Weights of a small segmentation model: arch unet, norm batchnorm.
Rows from block 7, named by matrix and row number. Rows with one number belong to one channel. Each number is 500 + 50 x the weight over the matrix's rms, rounded and kept within 0 to 999. All counts start at 0. Numbers have three digits each.
# convs0: first 3x3 conv (model.mid.1.convs.0.weight, 128x128x3x3), inputs 81-89, a 3x3 kernel for each
# convs1: second 3x3 conv (model.mid.1.convs.1.weight, 128x128x3x3, transposed), outputs 81-89, a 3x3 kernel for each
convs0.8:494459501539514502517464511514513501485529497491554498453530524497500502512501464497500487505501500518504508500501452503504446502547481501499500501497500501501500501492484509500516521526503500500500500500500500500500500509612500501500499499498
convs1.8:512501501489497497490499513410494502497491501507491508499503504500502458473501462496502500489531812487521586493476502500456500523501495516495498500490496496498501500520572526498500491476476472497516500492497501509500499496501498504499499499485
convs0.9:473484458499433501477491529501506678501502509503504515345524597539572502517544509500500500536504568562536499508500500510502532502477498509500500511501499507499499838768501742639207651526401500500500500500500500500500497494498495484502490496508
convs1.9:488498494500512497500549499501540483502502501489474413492499500499499502501500511499467509506488500427500507500500485500571501496500512500454514493494498506492500486500293500484329496493414468414499502508502507504500511477485547500501500500524
convs0.10:543606594454476500444446493483480488486462414500496475527571546454500467667559509492495501498501514471489405510435500510500500507493500515505564519515507511508499466498498347413499527515512500500500500500500500500500506506502500500502500501503
convs1.10:520500500499499499485500507479487486520505500500508517575587500557500461503503428503538576494497501507504533420509497477466480528501493497500500503500498495496470535529522512546538520522503503508519501500530510522536509509510501500479499494381
convs0.11:506500478487503507516509561586548572527543509501519501480450631433499546512559518502500493445502504502500500551516499501494508500500501504516498517516516504511504502505518524498537559470508500500500500500500500500500500495500499500488498500500
convs1.11:489492481501499500689498459502526502503500500483462491506499505508499563503493576500498559502508494500504508495497500504527500521524509506506500502497500499501500513500493503487474500463498501503501510501501501492489502491523500468515524500501
convs0.12:503499558501499521500467511497483496498340490505424495395330554535495537470422539504488500500498502500491502476494507500474476505499499499501498466500464499500500500500501513491492518491475500500500500500500500500500505499500502500499500498499
convs1.12:582517491505648494408509470521489494489480498457477513499489297502500485501499501467501514486502501505510603483493525340502500492501500491500467471446323492468501507508516518496432537465387589523688567502500505490421495454498494500507504501520
convs0.13:610499510498451504522592420525502611512496497565466515499503500481500448553523483492497525500495531500500500493494494494473467495481455500500500500500500502500500512472466499492445494490344500500500500500500500500500500500500526500500525500500
convs1.13:500501503500501507500494379494511506499491500503365403501501502500482476501486467498504516491498512509500499441496501478500404500502356509501561499469496467499499500520510499500498498494497497479480502499495540511529501503502498499500488494500
convs0.14:452483500501497497484477415446428452489495503526901849699513631416215393504422578510500501505500506500499507524516498503510545629585639500501500513501500501501500492500504499500502496501361500500500500500500500500500500500500508500500500501500
convs1.14:495498500501504537501529684502327510518478585460369527490498459500498354504416159500447447514517514504501500498462493506470484506501457500502536498498498378467540511491500608490494544488492511507501536501497552505500498498490497492491499504582
convs0.15:566518409500504497498549512508483498513501518510500556526505460503494404999508415506502501503502501500501505481503477484534423498503290499454482500492497500499499489505491473534433407513406500500500500500500500500500500501508500500513500496499
convs1.15:510499492499500511496505500500486429500474510497474500500500383499499499500568500500501500490483497500501501489497461496496462445500484470499534518587499531502465497404483448469462479354430501512509498499537497378378500501539500505540508499533
convs0.16:518523588493500541480495506495459476525418453510470500531138455710353475927323476508500500498502483489498502541500429622507422594530499499500500500500500499500497517504496512494500471486500500500500500500500500500500500500500500497500501500499
convs1.16:460431504505494549502540584505502503500507514496501458500498378502497377586500503493498496491485500529500549492503509501508631506501515500473501453486504526500503638501509499499496500502390500508507378514588385446498550505514509520514488524538
convs0.17:570547500510522507531504518519460442508498449515493500297438502549584545499514497500505503493508538504500500498509498493484495498425499500500492470494500500500491437445653366485676439498514500500500500500500500500500499500500500496500508505502
convs1.17:500450500519501548506464539455505501493529504509519509512517501501500473500504505493501479500505498528499475496510538500502501509502500500499498510505500500505501516500507500466500496454462516485448545507503509500490492502511516560514500500499
convs0.18:512443409554499505500444405492492618493499551454505500552497450432499387528569501486498473497506583499512502502546504494507512473500541521504501500511501500505514482504571423509467463471504500500500500500500500500500500501490500500500500501499
convs1.18:497494360493490472500500501475501500570522500506500471498541539499497504498499500287484502512500510500508542526537581501502501521521512501510521460477500638668869525547499507499498494497487467469487483494500632516524498497485505492491519506519
convs0.19:498501644449454474490494527498510526498504516490554507532517545629489514472336456494494498500491517495472499506524515479536500468472500500500498507501501507500500521531525500518602500507500500500500500500500500500500501501501500501503500500500
convs1.19:523499514514497516489489505503530537500500530608599563499529499471465435490493433422513476497497431500518500497500497499503500503502372481444500407426500511500474501469465489494495501498426533500501486496505476498538500457443500470498501501497
convs0.20:486502502444479507482488447487396472500457347501499482423342319503501497895999822492459500471497500500500503486478497484430494483492509501501503500490504498500501504561557500506507503508501500500500500500500500500500497500500500500500500503500
convs1.20:530500492540500492500501506501503518494504576486494500306376499459488487858999999497513526489496493500490484531500501508525531503473490525520567547533498571522498594538499573500498490484498500500500497508534434423484527500501586500435581509466
convs0.21:493456477464465483494484498500499545540516513511528521454321328471480460545612603461489463492490466500499491436458500488493499523508501472500499499498498500499501548466503525500541533503501500500500500500500500500500500500495499500499500500500
convs1.21:500508571501515531508495486609548552559496485504498469500510519503500500508530503501534591317506504406505570496505501498500500500500500507502447471470474500491484500515528500484500500495504506500496530501499567501499466431495500493474564481388
convs0.22:504605510505500500474461496488572537492499503502507502460448537399217408578505999501500481498499492470499452532523507498498503478496501501501455506500501504501366475415494395468569499486573500500500500500500500500500502505498503500501502506500
convs1.22:520486500500473487486466487562473478499498500485419502452500500497500718504560999497503515500497455516496500499502500556556563316511501500500494494485499414483574502474501500494487479499517542522498501498461494480465500502411506501420470501460
convs0.23:556635554495523493677447498398497502499495505507502502478485520572533528496392495539501483470500504525503496494510483499482492498454507504470501501500500500499499488497494406411498499498525500500500500500500500500500495471500500500511499498500
convs1.23:500481481500482566496501709721517415636456333487487477499500494500499499494500500500520500514539491507498471433503504503500502534547562499450499490500531502501614498460455563771500501500500501499504614512501500502480501500519503500503487492499
convs0.24:514502480506539457501563437520502459555529502507569498499504500501494474506501498501498500501500545505503516499496499501503500501500492500501502500500500501500500578504505506510519530595521500500500500500500500500500497500500497500503497498500
convs1.24:519531500493499482502613532588500525599488516494483511501503501500500500497500500490499498503500493518505505499570596443504502492502499490569674498500574526550499529509495504504504479505507501500544500465494499500492499497496501499506580517526
convs0.25:489498502549525550425417502687499500499500500459470500502390464470494469495495487454490499531515519496576543493501492427506503506501576500508505500500468475502462500515509499499500477313500500500500500500500500500500500500500505499500518527500
convs1.25:502502500501491496500499500496500504501520501503501500506566500500500485522501495501479500435370500501501501500500500500500501499500501502490499500500498500500502498497500500499500500500499500500500501501499535561511502501501503498496502500499
convs0.26:545531489497477496443471502514550566504503502500500498472402662421485629454470476521512446483449437491493499509497467506468496500494500500500499490500500499499500500500353500501485475486592500500500500500500500500500500501499500500500500500501
convs1.26:498469489505501473505481471499496518502503496500554495499500500299494500486485498413493502420495498500526528505505499404505503496502496572571502497494486521498496497499526500493500542497507501502507503504518500499523499498508501500512500497499
convs0.27:499617501463499506492509442513510501505503503484478500488515497507503454663375396502501506507496514508499500457499495500499498500499551496498504499494542511500495491507522507500658422502497500500500500500500500500500494579500500500500500501496
convs1.27:523499409508502499494513493560495498523501499535478476493500514500500529485497515528501513543508509500503501499494576500484500524500525504500527500466512487469497501426340498504376499513465495500500484499502487496449474447496495376476494474463
convs0.28:465509480520497498545509514485500491499523484500497500501500508541423540476376498500501500498495516492443500502479411492408500551450534501500502507499500503500501484364534451341371446475506500500500500500500500500500488500500498500501500500500
convs1.28:495469517420475500487486497485486496494498507485499507533502499530502499542514500544500236500490345513499502488498497510493500518500500509501498512502482496493504513470500498482431594503501499502502504500502489491471500494494510475466520487479
convs0.29:500493532482485435783659477468500500434489517494491518305492515493673617437547539499496500503500500505500500489503505504504505508502524500476495500464464498500498498509481497502498554489445500500500500500500500500500502494500505498498500499500
convs1.29:462509328497499499536501499634615558502499487521498499502521518502500500503500501497499542439497501501499498497500500485500500492500447500494494501494500509486491499502494497486494500501548505499498500500498492482498551501500508501494533515656
convs0.30:502509514524502502512456501463490464495489481488462486427454774137435822223450999488500514479505502473501500570528518501500519472499499500501510507501494510502500516650520494529512498538501500500500500500500500500500501500501501500500500496500
convs1.30:586495519645494502512500500645500549547488805471476501411540684411500827531510999454511518507523378509529509500487492572500501482471485532485396502500451499503515507510500502504489638530503498500375495498429451500477498511545488487458500500380
convs0.31:584534501517507500607542376499500477510542505536537496536502524489417500429499532500519497511511660509484508494516497504501500441498499489500502470499504503500500504517465505533488516522503500500500500500500500500500500511500542502500524503508
convs1.31:508501500502501509490496505507500505501500513515496513500493274502501287500506144468482529498500564499514664488480500505491500499481499476469528499501531505506502503505499499502550500510500507486500501500501494500486500500480500489486507508504
convs0.32:512590526514584500413500505523508492520499487502497492505428492595491504659380489538501503501498521481433491480516555487583603493493529496500500493500500496500500517519462514506498521500518500500500500500500500500500500500500500500500507500500
convs1.32:484483455497501474499504479481562515481509588471500512639519783493500532487500502549496470497500432500561474500516500523606499506634659500550501501549500502549515507475500501500455606523543478488487502500506494500438526458433587501415498502488
convs0.33:312500550521500503496503357498516500497496494510496491499367408462528491499495465496486500561503499530517499471498500502438498500529496498500509523501489499486502504508503508472380450498435500500500500500500500500500472500500505500500500500500
convs1.33:501415479501479531514500507468372427478491505511503507503501500500486447503500500498498485469490499543499497511496555491500513505501502439323500501500498500503494525504508515496499538522599512498469507500501488468239491474501498501503501499498
convs0.34:507500500493504500509615557528504502501502626491477522641494986438343566137128504509494492507500496598500497332368404488497481466495500501501500535500499512507511498526499500511447502535499500500500500500500500500500499500501500500503499500505
convs1.34:501497468499496494505520514525500500542500509659491503501678582352506499180516499406494429500499472496500461503527496461499472439501408496500437483499500502563677501499497504506498508495463488499509640523475512534528501540502474493536500493474
convs0.35:321385483395465477559498469632564566500533503515505507497479652385443529445493580331339434500500500588553543501500509480471492508497459500500504500501502499499500521484502491468382480494480500500500500500500500500500500500500500501501500500500
convs1.35:486495406505508439532518492488501501498500501499495397499500499500501499208466384443472484485484500498537498501500510500495502601507502500500511500495502500474500471497489500500476495476497401519545508504497645516502499500488500506492501514500
convs0.36:501468516503498500571508530493464496502504500515510564492503501416477499496499474513500501422499460514518707495500501416508503502505502498499500496492486500466494463498499479464505499506516500500500500500500500500500503500500500500500501502500
convs1.36:501467502490497512501500500514507499497498495500500496500500500501501500319341000460499640441476472472492840501503509529538545510502500491494491481502492500517555511502500492491500496500526499499501493502501485493491500501501526504501506500500
convs0.37:463509635510622619499500538486465484493500498500501521492487461526508500444405473518522513451479494607626559521500500530518642500562541499500500522507508500500501499500500446497503492492500500500500500500500500500500500516500500500500496474487
convs1.37:476441490459500524499501506502501499499502500510498397500500459500500348265336140501502503497499499510592605503502502500529555512501503498509526500500500433501654382506482500500499500494490515510504555498500551494480501503500500501508356314423
convs0.38:464504498497503623511501502484498500495496526501455521505427451497424453506500507380496509500501504498473499521494497516499500521496510500501494500500500500499500501497508497501598506499573500500500500500500500500500500502500500488492500496496
convs1.38:501453499498500500504679503492500501500500489496498505510501510529512465501501500585514476491512278500513565464490499495488489499499498494502506496502501482516528501304499503337511593515511518508490508502496525502493499499438497523495497498463
convs0.39:498498500500516508445484498506532501497511445489523534496218481518355523500496476505506502501512521474488500480505499502504530571538500500496500501498500502500500506537508483518465500498439500500500500500500500500500491500500500500500504505503
convs1.39:499473500503603554495489431591540508531499533521490508500500452505507345501500318468456581483500504506510651500457507501504500503455478502512501500501499521517500477501499490501590500498491515501508507501502501501485499500506498510520500528507
convs0.40:532509469465524479541541496502583545514542508528534650472446475485413482453465534504502489479491494533481481504529449522417489500429235499504506449492499500492499481489510475462500393503490500500500500500500500500500500501500500501500505501508
convs1.40:515505492501500499496500500501502491503535503501511510745661499495489495495490500500514500411422490500486479501500516500492530552504580497504498517468488515480492499497500501499497431444421487476502500495493509506504503515547501500500499505499
convs0.41:441492455441504493531564610999702671497500509477490490532605630501501490497491458658502507470488498499460482479496528467490498503505501500500500505518507501514529499498502471473446501481528500500500500500500500500500500500500498500500499500498
convs1.41:474469496498492498498498500442312455437499537459492499500500497485487475457448465471437478434480497504500503497486489522499475498515573466554524495504500486498496519495575503437438627487489489502505480390496492504524494443488496445500517520524
convs0.42:499511544527491593493590500499499498455496481517505500519534504532501507500460535382520525515468508553507491500522500501471491501503504516508507503500501503502502426450493421500453499503495500500500500500500500500500500500504500484500500502501
convs1.42:480501514567624565505520519503502518500500517500500513500491328500500372465438018488501551493501513496521872568504510500499500510493479443500498500565534500638644500499500495483495523558494521512510497502514498501508500500498443501499504510503
convs0.43:501497435415424337469495499502520503495502503500533566501500550398327512385413601499500500496501502480498480502514493500499500522502519501500500509502524486500500463503535503544624500507600500500500500500500500500500500459500500497500486493491
convs1.43:485506505562506499500510504487481458487501512468501514499503496523506494503507513467497492502475444508499514500501557496500478511495493531505541382443587423500513489500427506478445511386443528509537686489466531447474501501511501505500525517498
convs0.44:410521541410492500503538519505500491495480488498518501308498395474503493460499514502517505499499490493485506503502502485515510473439500501501512501508503501501527385503802434494696501497512500500500500500500500500500501502505500511501500501513
convs1.44:499500500501502503500509487576504512501498427477493465503509509502500500481500496526501500500500541501505539505499501496483501343495516580503504500502555497496499484455484458472493268500499511569516460498504500497540510488457537506500585502497
convs0.45:500448579481643528520533541500500500493512520531531607505449444353388465507518559519507540500557501517518504516511501525495502506525507497493500501501501500500500496463500502484500500420472500500500500500500500500500489496506493498500491496497
convs1.45:496500501496499499454418500500474441506500498498495499515492557555494544500500481497500500487437496502495502589522500517523532500504506539509504511517513507495496499497500500507508502499509500499562505507501500486491496500514493512505499503500
convs0.46:514509500546499496525557497450430516496502537440506530511539554481507492492497514500501501500523501500504501392500498435536486475499500500495501497501510502502503503596492500504430511503428500500500500500500500500500501503500500500502500500500
convs1.46:509510484502501501473471493531500602500498520500490503500500500498499500501501505514500500515507505500501500495501499516500489525501479504498469508497477500501490493496511520438496499471498505501498506501511505501501259501510500505508488500500
convs0.47:496463459561484429840655548495497500478504499515525500496666699085474277523556493505487500528497492500500497508610550506539537524552543500499499499496499500499495500500510501515514508500475500500500500500500500500500500500497500500499500500501
convs1.47:502502500500500508501487492565500485521500478748522482502503569509503515375514538492495497506497499482470464634507501500500505498502499506517506521508513503502515482456499505506502519507500453498531518504496493541673594531585514486504516500505
convs0.48:484500461518530381504516497499493496387500505500514498991451481430352420618516499499500504500501504500498500499561501466487500501464504511536500544538518501572531485511498486500462497532523500500500500500500500500500507500500500500500500501500
convs1.48:580626549508501595616500546436462465427491485493514415499501508457499486469480500499523496518496481494490533481500497489503500497499489487490501500502499502500523489516516500523504500540411463494501499507498501480461498470514492447545499499706
convs0.49:508499484597506496513500485484426502498488524516515384362462519498367505527521698547510494509501497573466506497497496502499474500516565500485442501501498496500503500497499498500499513568499500500500500500500500500500500500500500504504500500521
convs1.49:514501500500473501495495576500500507519507531503500511526498527499492527505500500500508521455503493497455496507514500500500500499500501539500501512499500503495500500500499498493498467490474381528498500510499506500500501534507506525497505524501
convs0.50:504586539505534516481491507491428471501501486500500498538415455575379691504413516501530507501507484498485468473490497480489367481492446500500501499499501495486500473396497472497506535502544500500500500500500500500500500499500500499468500500497
convs1.50:524493500618514516510511498498494496500497497507511503399490491284499499332497499377369506500505501496519506500515519301518517495508506498516501494511535533517522489486497532484500519484509444523502500515502499488503506486554483492511478409496
convs0.51:487472469503501501500501530477499507426449497451463463498428431515443501999634620490500514497501502539523526504502544500500522509509559500501505500501500499500503501499498584548538512498497500500500500500500500500500501500500501501501501501500
convs1.51:465294434475500500457494497483492500494495615487473519492498386443497499499570507513510472499500404510499405486491486538499499519499500477500497425491495460506500618529498500499403443432435499504504498501500500500498530551543525563583541547588
convs0.52:573536501510503529500500495444484561490475504516498593514499476503385451489353464505500371532519509618719527530249492655499304551565656501504501500500502501499500488495425501504500500486499500500500500500500500500500502500500500488499499497501
convs1.52:506515491481500561499504506422388499408408502444467481604499498500497492489483493496466501508498503503493500499489500493497531480499580475566510471509621486470500498511504404506501447433501500501495505501507503500512496500498493510500407492500
convs0.53:537501504509537483455523501507501501540508496500594501494378509507484504510440517504494500615498569499490519541573499499505700507498502500500499499500500513499498492523499499509500500512502500500500500500500500500500500500501500500500500500500
convs1.53:500499478502500487500500573500504496500500514493498501504534547500503499499499499505506505483482474509515500514485500505491500499497490499499506500491504506473502503499480501599495511502500502498490503501490508500486481527511491504500499533503
convs0.54:534504561513469484526539486529479507550507551513498500556559745352487613361398544512499483493497514499492489498442503500503509519504533501499494523501500578532500488510377514532517483560561500500500500500500500500500457501501462502501501500500
convs1.54:500502500499499489549514557485498500500496499502496496474500487500498499486500525412494501516503448496500491500500500492499501479499499468498517506496506492463476490497496502501490487500498492468500492497499500500507492496499481500508489448479
convs0.55:476531370587509483506463411484526533500508500501531494505701626499507518495447646479500500501502505496500531499523501529585517498509491520500501506508500499499501494535544606499515694502502500500500500500500500500500499500499499500502501500495
convs1.55:488494500500531501509508464458502503469497501465498499494492500500500501505479504500431492458500489487498493497494498530501500496517511502500500493460474498498487547501479508488483499502502500502500520499501515501507528501503498484500499503502
convs0.56:491370513524485441514501432518544499509509500513512499328296426499497467795910970549498495500490472500500501498491445482499488495565514500500490500503500507504516503559460519514438495497392500500500500500500500500500500500500500500500501504503
convs1.56:516488499515506499478421500516499503544499500555497497322425494453468486614804904489498498499498500479493381360500502495488476501493440481500504500499502519500492600546592500499487475451336433529501500499502478488496500498499561500492496501507
convs0.57:490501511500500495504475494518567502504509449497417501536558503518550498483458436716501501565449361475425290508559632567500403673499450500502502500500502501494500505498497499495494472474475500500500500500500500500500500502500499500502502504500
convs1.57:512500517500503510497497501500520498586501501501498496498496528496500533486500500388528560500489500581500503503500491500585498548592500500507500540500485487487491512510528502515501517502504497500500499498499501540500501501531500501528504503518
convs0.58:499505496505515534500577540410502497432500501483503501358446999236128626569504877475510511462491497500501503495500517489473500494497493500496491500500497500500501382435500499472509504235460500500500500500500500500500500500500500500500505509504
convs1.58:563495487501480497506500499486453444517499498564499500459591571430510662493502843501502498501527503495498454567497498509500500500502491501506412500499485496501508487490500501675524519542500463510501477497488498518501479515494490500491500522500
convs0.59:491501646498527502499503506500499407501498398507507538530523515477520517510475405505504499492500500498480509501500500484500492498521479498485474500500500497502501513498398500478465615498500500500500500500500500500500500500500501554558502504501
convs1.59:478500500494562551449512580517498494499370494503502502500499519501500536500500503488496491500498492502500498504501514494497500519495501494547499503500514574561500499507198491472428491500398495484479500540508499494495510450497506506453499500473
convs0.60:509489463500480500499500494592505374631561330626509338446468528443545523448500606497528506499500501547497465497500500517500471630543482498506502499501500500500500499575525500586513499504484500500500500500500500500500532501500501500500500501500
convs1.60:513490602499500502378500459571496518584497507500499491503546559510512570501502617461325413497363296501528503498528505503546509500504493350363498498471498470496574507546522541558504589503348501466445502504492511523489545551495540503480500478424
convs0.61:456500500481494498500497508563553470490500449501513500584498499579473487513499477504500501460453493503500498580552485502494513504503526504538500526556506514501489506503504508471499500492510500500500500500500500500500500500500500499500500500500
convs1.61:487496503500486504501495502467496540489498512502501520501501504499499496490498500516499498530502499514494500500423429551485500664542500459516515500498488493500498452431501499452497503501491550521498560513502503499509390499501498499520551524518
convs0.62:403496484364387459413490532735464446697479456498449333631528608482496662317326529488488493501500490489502502500508502487465493490534530500500501500502500497500504497478463500424490501492510500500500500500500500500500500516500500500500500504502
convs1.62:422331573496419506496489499466383532515525547502503505496506499380499498489500500497514500493496484486497500461505502483502497312499504455508504477499495487496494501534549488501508494497499551490485485455476496477507499472466512503510543516518
convs0.63:355569624492579533543568524485430283497459450499500500499404438503284504543354515498501502496449465496501489513499500508502510495497494500499485501514482500500500437493530472422503485489650500500500500500500500500500501501500500500497500500501
convs1.63:498445508500501617497500498583500500522498502521506529499498500509506506522500500497494496548496492515498471493501531483501510496502500489489496501498508513530502514500476492478481495492490499495487514501500500477478485495498501501500498500604
convs0.64:533521482520492469500500500423501447412492494471480493518479573522362501484511728499499503500500500500499488502501492499493499507500425500502504500500499504503500502481499521516499501496496500500500500500500500500500500500501500500503500500500
convs1.64:599520510491492501500489493500499449595501499501479471500499498500501500503509501390491575494495500507535501509537505482489491498500476542500499490494498685819615578498499523504504494497500422500540490506556514530503500499500475444460497496503
convs0.65:546504541517502457501492653418501526436540545386493542498497414375553416475485500511505573500500500451359516516503494500509499500491552506500500504498502503499500496516517493501543498500456500500500500500500500500500499500499500500499500500500
convs1.65:482479497502499506502500500500494505500401498502444500503500500507524436454500226504500535495503500497480612472398506475473520477477498499504497498538499500517498499501500500514521551533500500497509498500502486513504499500497500550485497501493
convs0.66:490500559485441480560519500499500490494501491495505494472472412448498481499537532505505501528558550499500522512500406501527500161505660497490500500461497500497500502499543504503496503500499500500500500500500500500500490501500500501495499500500
convs1.66:500500503520524503499502496506500489500499488456472485507499500519508504507500502545497473501503493513507686689505502555501500537502506484518539502500509491504523502454480510502437512518507496497496507513506500499500485489499517504504500521509
convs0.67:481517513507539486501496516500494499499498502467438505514502429528268375621512473492501500500497500502502502530515546490475518501483510501493499500476493500500499496501513273572524457506503500500500500500500500500500500487499472493500499466500
convs1.67:563471500580498568529505579498450385503498498567504507500555500499505499493545570505503501536522524500503415497468539479428451506502465498502517508505513493499499500500500496500453495503503538522500512504500507501497500501514500539510324500498
convs0.68:421497513504510505329415511538563573488498502595502510564485456506523336499629548502500501524497498522533506506497500513415491501485499501498500499483495499503500512500637496530500519581497500500500500500500500500500501500500500500500500506501
convs1.68:500500558502500540525533544491501507499507502595483451502506489498497491500503485501499469507503500500501478500522545500513558500498500511502528602500499494499499503500500498273425501498501500488470507505508499345434500486463500490479502495504
convs0.69:568499367469431296484488312502499499509501504518492530420484494360565487569536494508499497503496468541523494471505510499467487525611503498500493499486496500505519502571505726564501527508529500500500500500500500500500500501500500500500501502511
convs1.69:502509500504534500499500499513422483529500519500499522418401480452489484503529503518497557498492500501501499500518499506499506508508504492436490500513508500446501520503463498464350498496452508498503498528499545501472475478500501503502496505472
convs0.70:629563510482368473513500558443506499498519517458507504503618590487526524378307499497507538487460497495482499499508489498502500532500485505500500500501500500499496413481500520498495490520501500500500500500500500500500500501500500501500500500500
convs1.70:499501376541500550486480531565586496617474505505481498503503500501498493500502501494500500491496501549522515498493491444453432515499484495491491495488506492499518493499488503498497500509501487493500488449515494506506503484466497500527513473499
convs0.71:500540434513448501466592487487498500431499496493499495525468562499500474462463494493427498499457496530500501480469539492507510503502528499501499460504500510503517571498501600502411499479500500500500500500500500500500500500500504500501500501500
convs1.71:498502501496500500513500541730500500703500518503500500494496500500492500489500500499500500491500500497512513478501505407498445503505469521502529516449488527490489497500500501500510499501504508455500511500525503511510499510480507501497507500496
convs0.72:508487498511500463511499491507507496528502498519505465810484322911388152730336405502515493502500482502500495495480506528499500549483509501499501500500500499500500434384524500498537583500542500500500500500500500500500500488491500500500502503500
convs1.72:476493527500495481495490487434483501500503535532478387499499464499498481500499500472494490501502499500504498557517503500500595508499513486470499498500499501501501491499507462480489479502516500511508416504517475489501530498490513500513545504621
convs0.73:502524578492544499500500521417533541392509505500512491470407512392383479490506999500501500498499493499498500489464518514500520500491494516503500502499500501502445405465500463482511469498452500500500500500500500500500497500501499499500499499500
convs1.73:536493497547501500505470501668492500495504719486495547400503474497510586547737999500507507497498358500513441487377496591502502495496493574500496537496476501508500533517528505500490506500549498500491542526506473406481495536500498501394478517467
convs0.74:490501503493531518511557502509507510502514544482505515469480495482452492555508535492559694317509545469511508501558535499501501497473460499500501500498500501493502540523512500500522499492507500500500500500500500500500490489500500500500501501507
convs1.74:500491500504500509508500504498499524499502574502500514514501438500500233500502482447501626498506750495500502494499501502500505522501518501502500497500500505523483478502600450499501466502500500491424497473501496499502498526501437563498501555493
convs0.75:517542528483512555516592519501611586494519504484499499635536419547438407838518472500501497500501501508500515507566546529541541506502608501514508500536558502496508599517635513506563499500500500500500500500500500500500501502501501500501501499500
convs1.75:428332500500323508616547587343397504443474500470424470508499470494576470464500462560515594598501456507502503570498442571500509565581728413494502493511590486499595501500502525543503501584573354508496500617518500516512477458542461488485395501832
convs0.76:499413405518501496523500610480501453416494396349485498497528509505458450606465476446503505494500616500500501490497564466472493562500493496485495500493492500500499500504481500500428483499503500500500500500500500500500500508500489501500501505502
convs1.76:517506502499499500507500499502500504565541500560521540518508184517504272511509091499478503512500504495503513438446505499488500505489500492495499499491503500499508500506496494487478499484475501501524507507506506521503481466437508501439506506498
convs0.77:485504586499493497468471445533491501528501502512518561511535499501483488515501501497502479473536490427478487468444497499500500451500493500501501502500501507502502543560495493469495499486496500500500500500500500500500500492496500500491502500502
convs1.77:504501478495500502510505500522524532499527519500500500504500498500499498431356455526500528510498499516549596596500455531542502514507501500503502499500517500497526500442447503495472502480500500528500488497495458500498580499560505495505500500507
convs0.78:482493498481456487509501351530500535486472527490471496458498499530588522407560717493500499496498499520499502496502515478507513481523501493517500521500500501456489500504506587536425820598352500500500500500500500500500501510502500500502500495499
convs1.78:510528497500560497512537481506502501500499497500437492498500506486500573487500615500502507437502504471500500495499495495498494489495497500500498504479491554495495500502500500511503648517518501490499497500498501499500524474501500483502500485499
convs0.79:480483512475497528542527489496486500464500500505499501566497492453500400419486363487504502500500501500519557523526503572520508495496531500503507501500465500537500500498524501490338501498519500500500500500500500500500502502501501500499500499497
convs1.79:442528553492477499520493499527503508510495499504491499501503503500490447493501488486498499568501579532524525480499488455443345500493473505506500501499499494490498467485498493486490477379500498487424513501515520601616529510498500501500583610537
convs0.80:514528520437460513460500508545498489468461469499485458529522504475430431554578598506517506498501501486499500508501492505500499499510500500500501500500503500500501498468498507483455504503501500500500500500500500500500503504501501500500500500500
convs1.80:500497497454442489489402484492492507530496555490493500410469465488499494586671502499499498496498497511501497501503602501501499503431491498454472572499499594548507501473497520500505590553562499497495491499499494499509502502484500500495500500500
convs0.81:504525502530492492500501483522502518542503508512506504594502501704503509722500487501513571483547582500501504555497479475458503480478491506501500500503501500502500504485280406500409494504502500500500500500500500500500500500500500500500511501500
convs1.81:500528502500500501499505502406398501438499499411507507499500409482472394494482490500515488494462468500533486491505528457500498414500491490497499456498515500500509500500503502522508508505472500487500507490500499488503500490499497497499498363495
convs0.82:501482496483414475450279422494476513469498536498499519395500497396416508311458445500500505484490510493489500495484469498488492542496500485489483498495492500498469539507604499506534519499500500500500500500500500500500501493500500499500503500506
convs1.82:480494466496500495500502538539500503530501503535501502502505500500500499500500500545501500576497497530500501509450505499500509498499560498500500500494489489487473507504503502473500497482498500499500504499500529582505496500500471452498498491500
convs0.83:460496439416493475467483437521575511507504504499457498426500566488452411424404427495515517503551500530504500500497729449453515494500523493484492477498498476492501509511499500501503496468448500500500500500500500500500599500494500504497507503496
convs1.83:501464502501501505500500503484388500501502508500502505500503506500500500500500500497500500499500502500501500500503510500500508499494516503509500501500485488499500501510516500504503500501500500500501498494498501503500498503664494504565498504502
convs0.84:452524629490499560508581505494500426511501479505516490474521506448453409516510518501498540500502519498500499493495499286495514419497500433500522468500513500488500488513492496402498435493462500500500500500500500500500500500500500507509500500500
convs1.84:500500498450473465499498500438494498714537520618551498488496498499494493467494506398452515536499500507529530500499532502503501534502350592464493451414485594498694465649518430513511500545523484491490512496501504510532488508490478443454494492487
convs0.85:500497495514499496500519477827704493732634504529494506389450494211450758542488912505531504507496502501487497552599534499512499498510500499499501515510504528530506570513511504502497501500480500500500500500500500500500502510500500501501500502496
convs1.85:423353536473471502508506530530531505504506499463475427356491442488488514485485736482606512500499394500508475502499498502502500155515500455504522505458484454498483596554447501508501500500535521501503498458500507435502508481500509480503502482503
convs0.86:501489509500491496500499493501508488609540499604644498533491453528541645291497533504485482498501500500503502500500519500501547502501518487500500500499500499500500478464462491495491494493499500500500500500500500500500500499500500500502500499501
convs1.86:500512508479467501500500498493495489490498483475491358508500500340492466492498496349503552461500499452499500512500486510500459382496486501500458494427439526476497517503536509500516529494557511498499502499500500492512501502498502504500514506500
convs0.87:513441484490433501530530526483499632413443494423482356509471550473494497432493480470423460468493499486502465583550501537669675499505497500489502500510502499499503501508499500501496500482488500500500500500500500500500500500500499500500497500499
convs1.87:505531520500500489501499499500500522502499502532498500580551560574500500500500499513503552500499499510501500500500503487500500469504506500501497507501500503497495496466500518498492527499492501500478501511500502501501516500500522501500503522502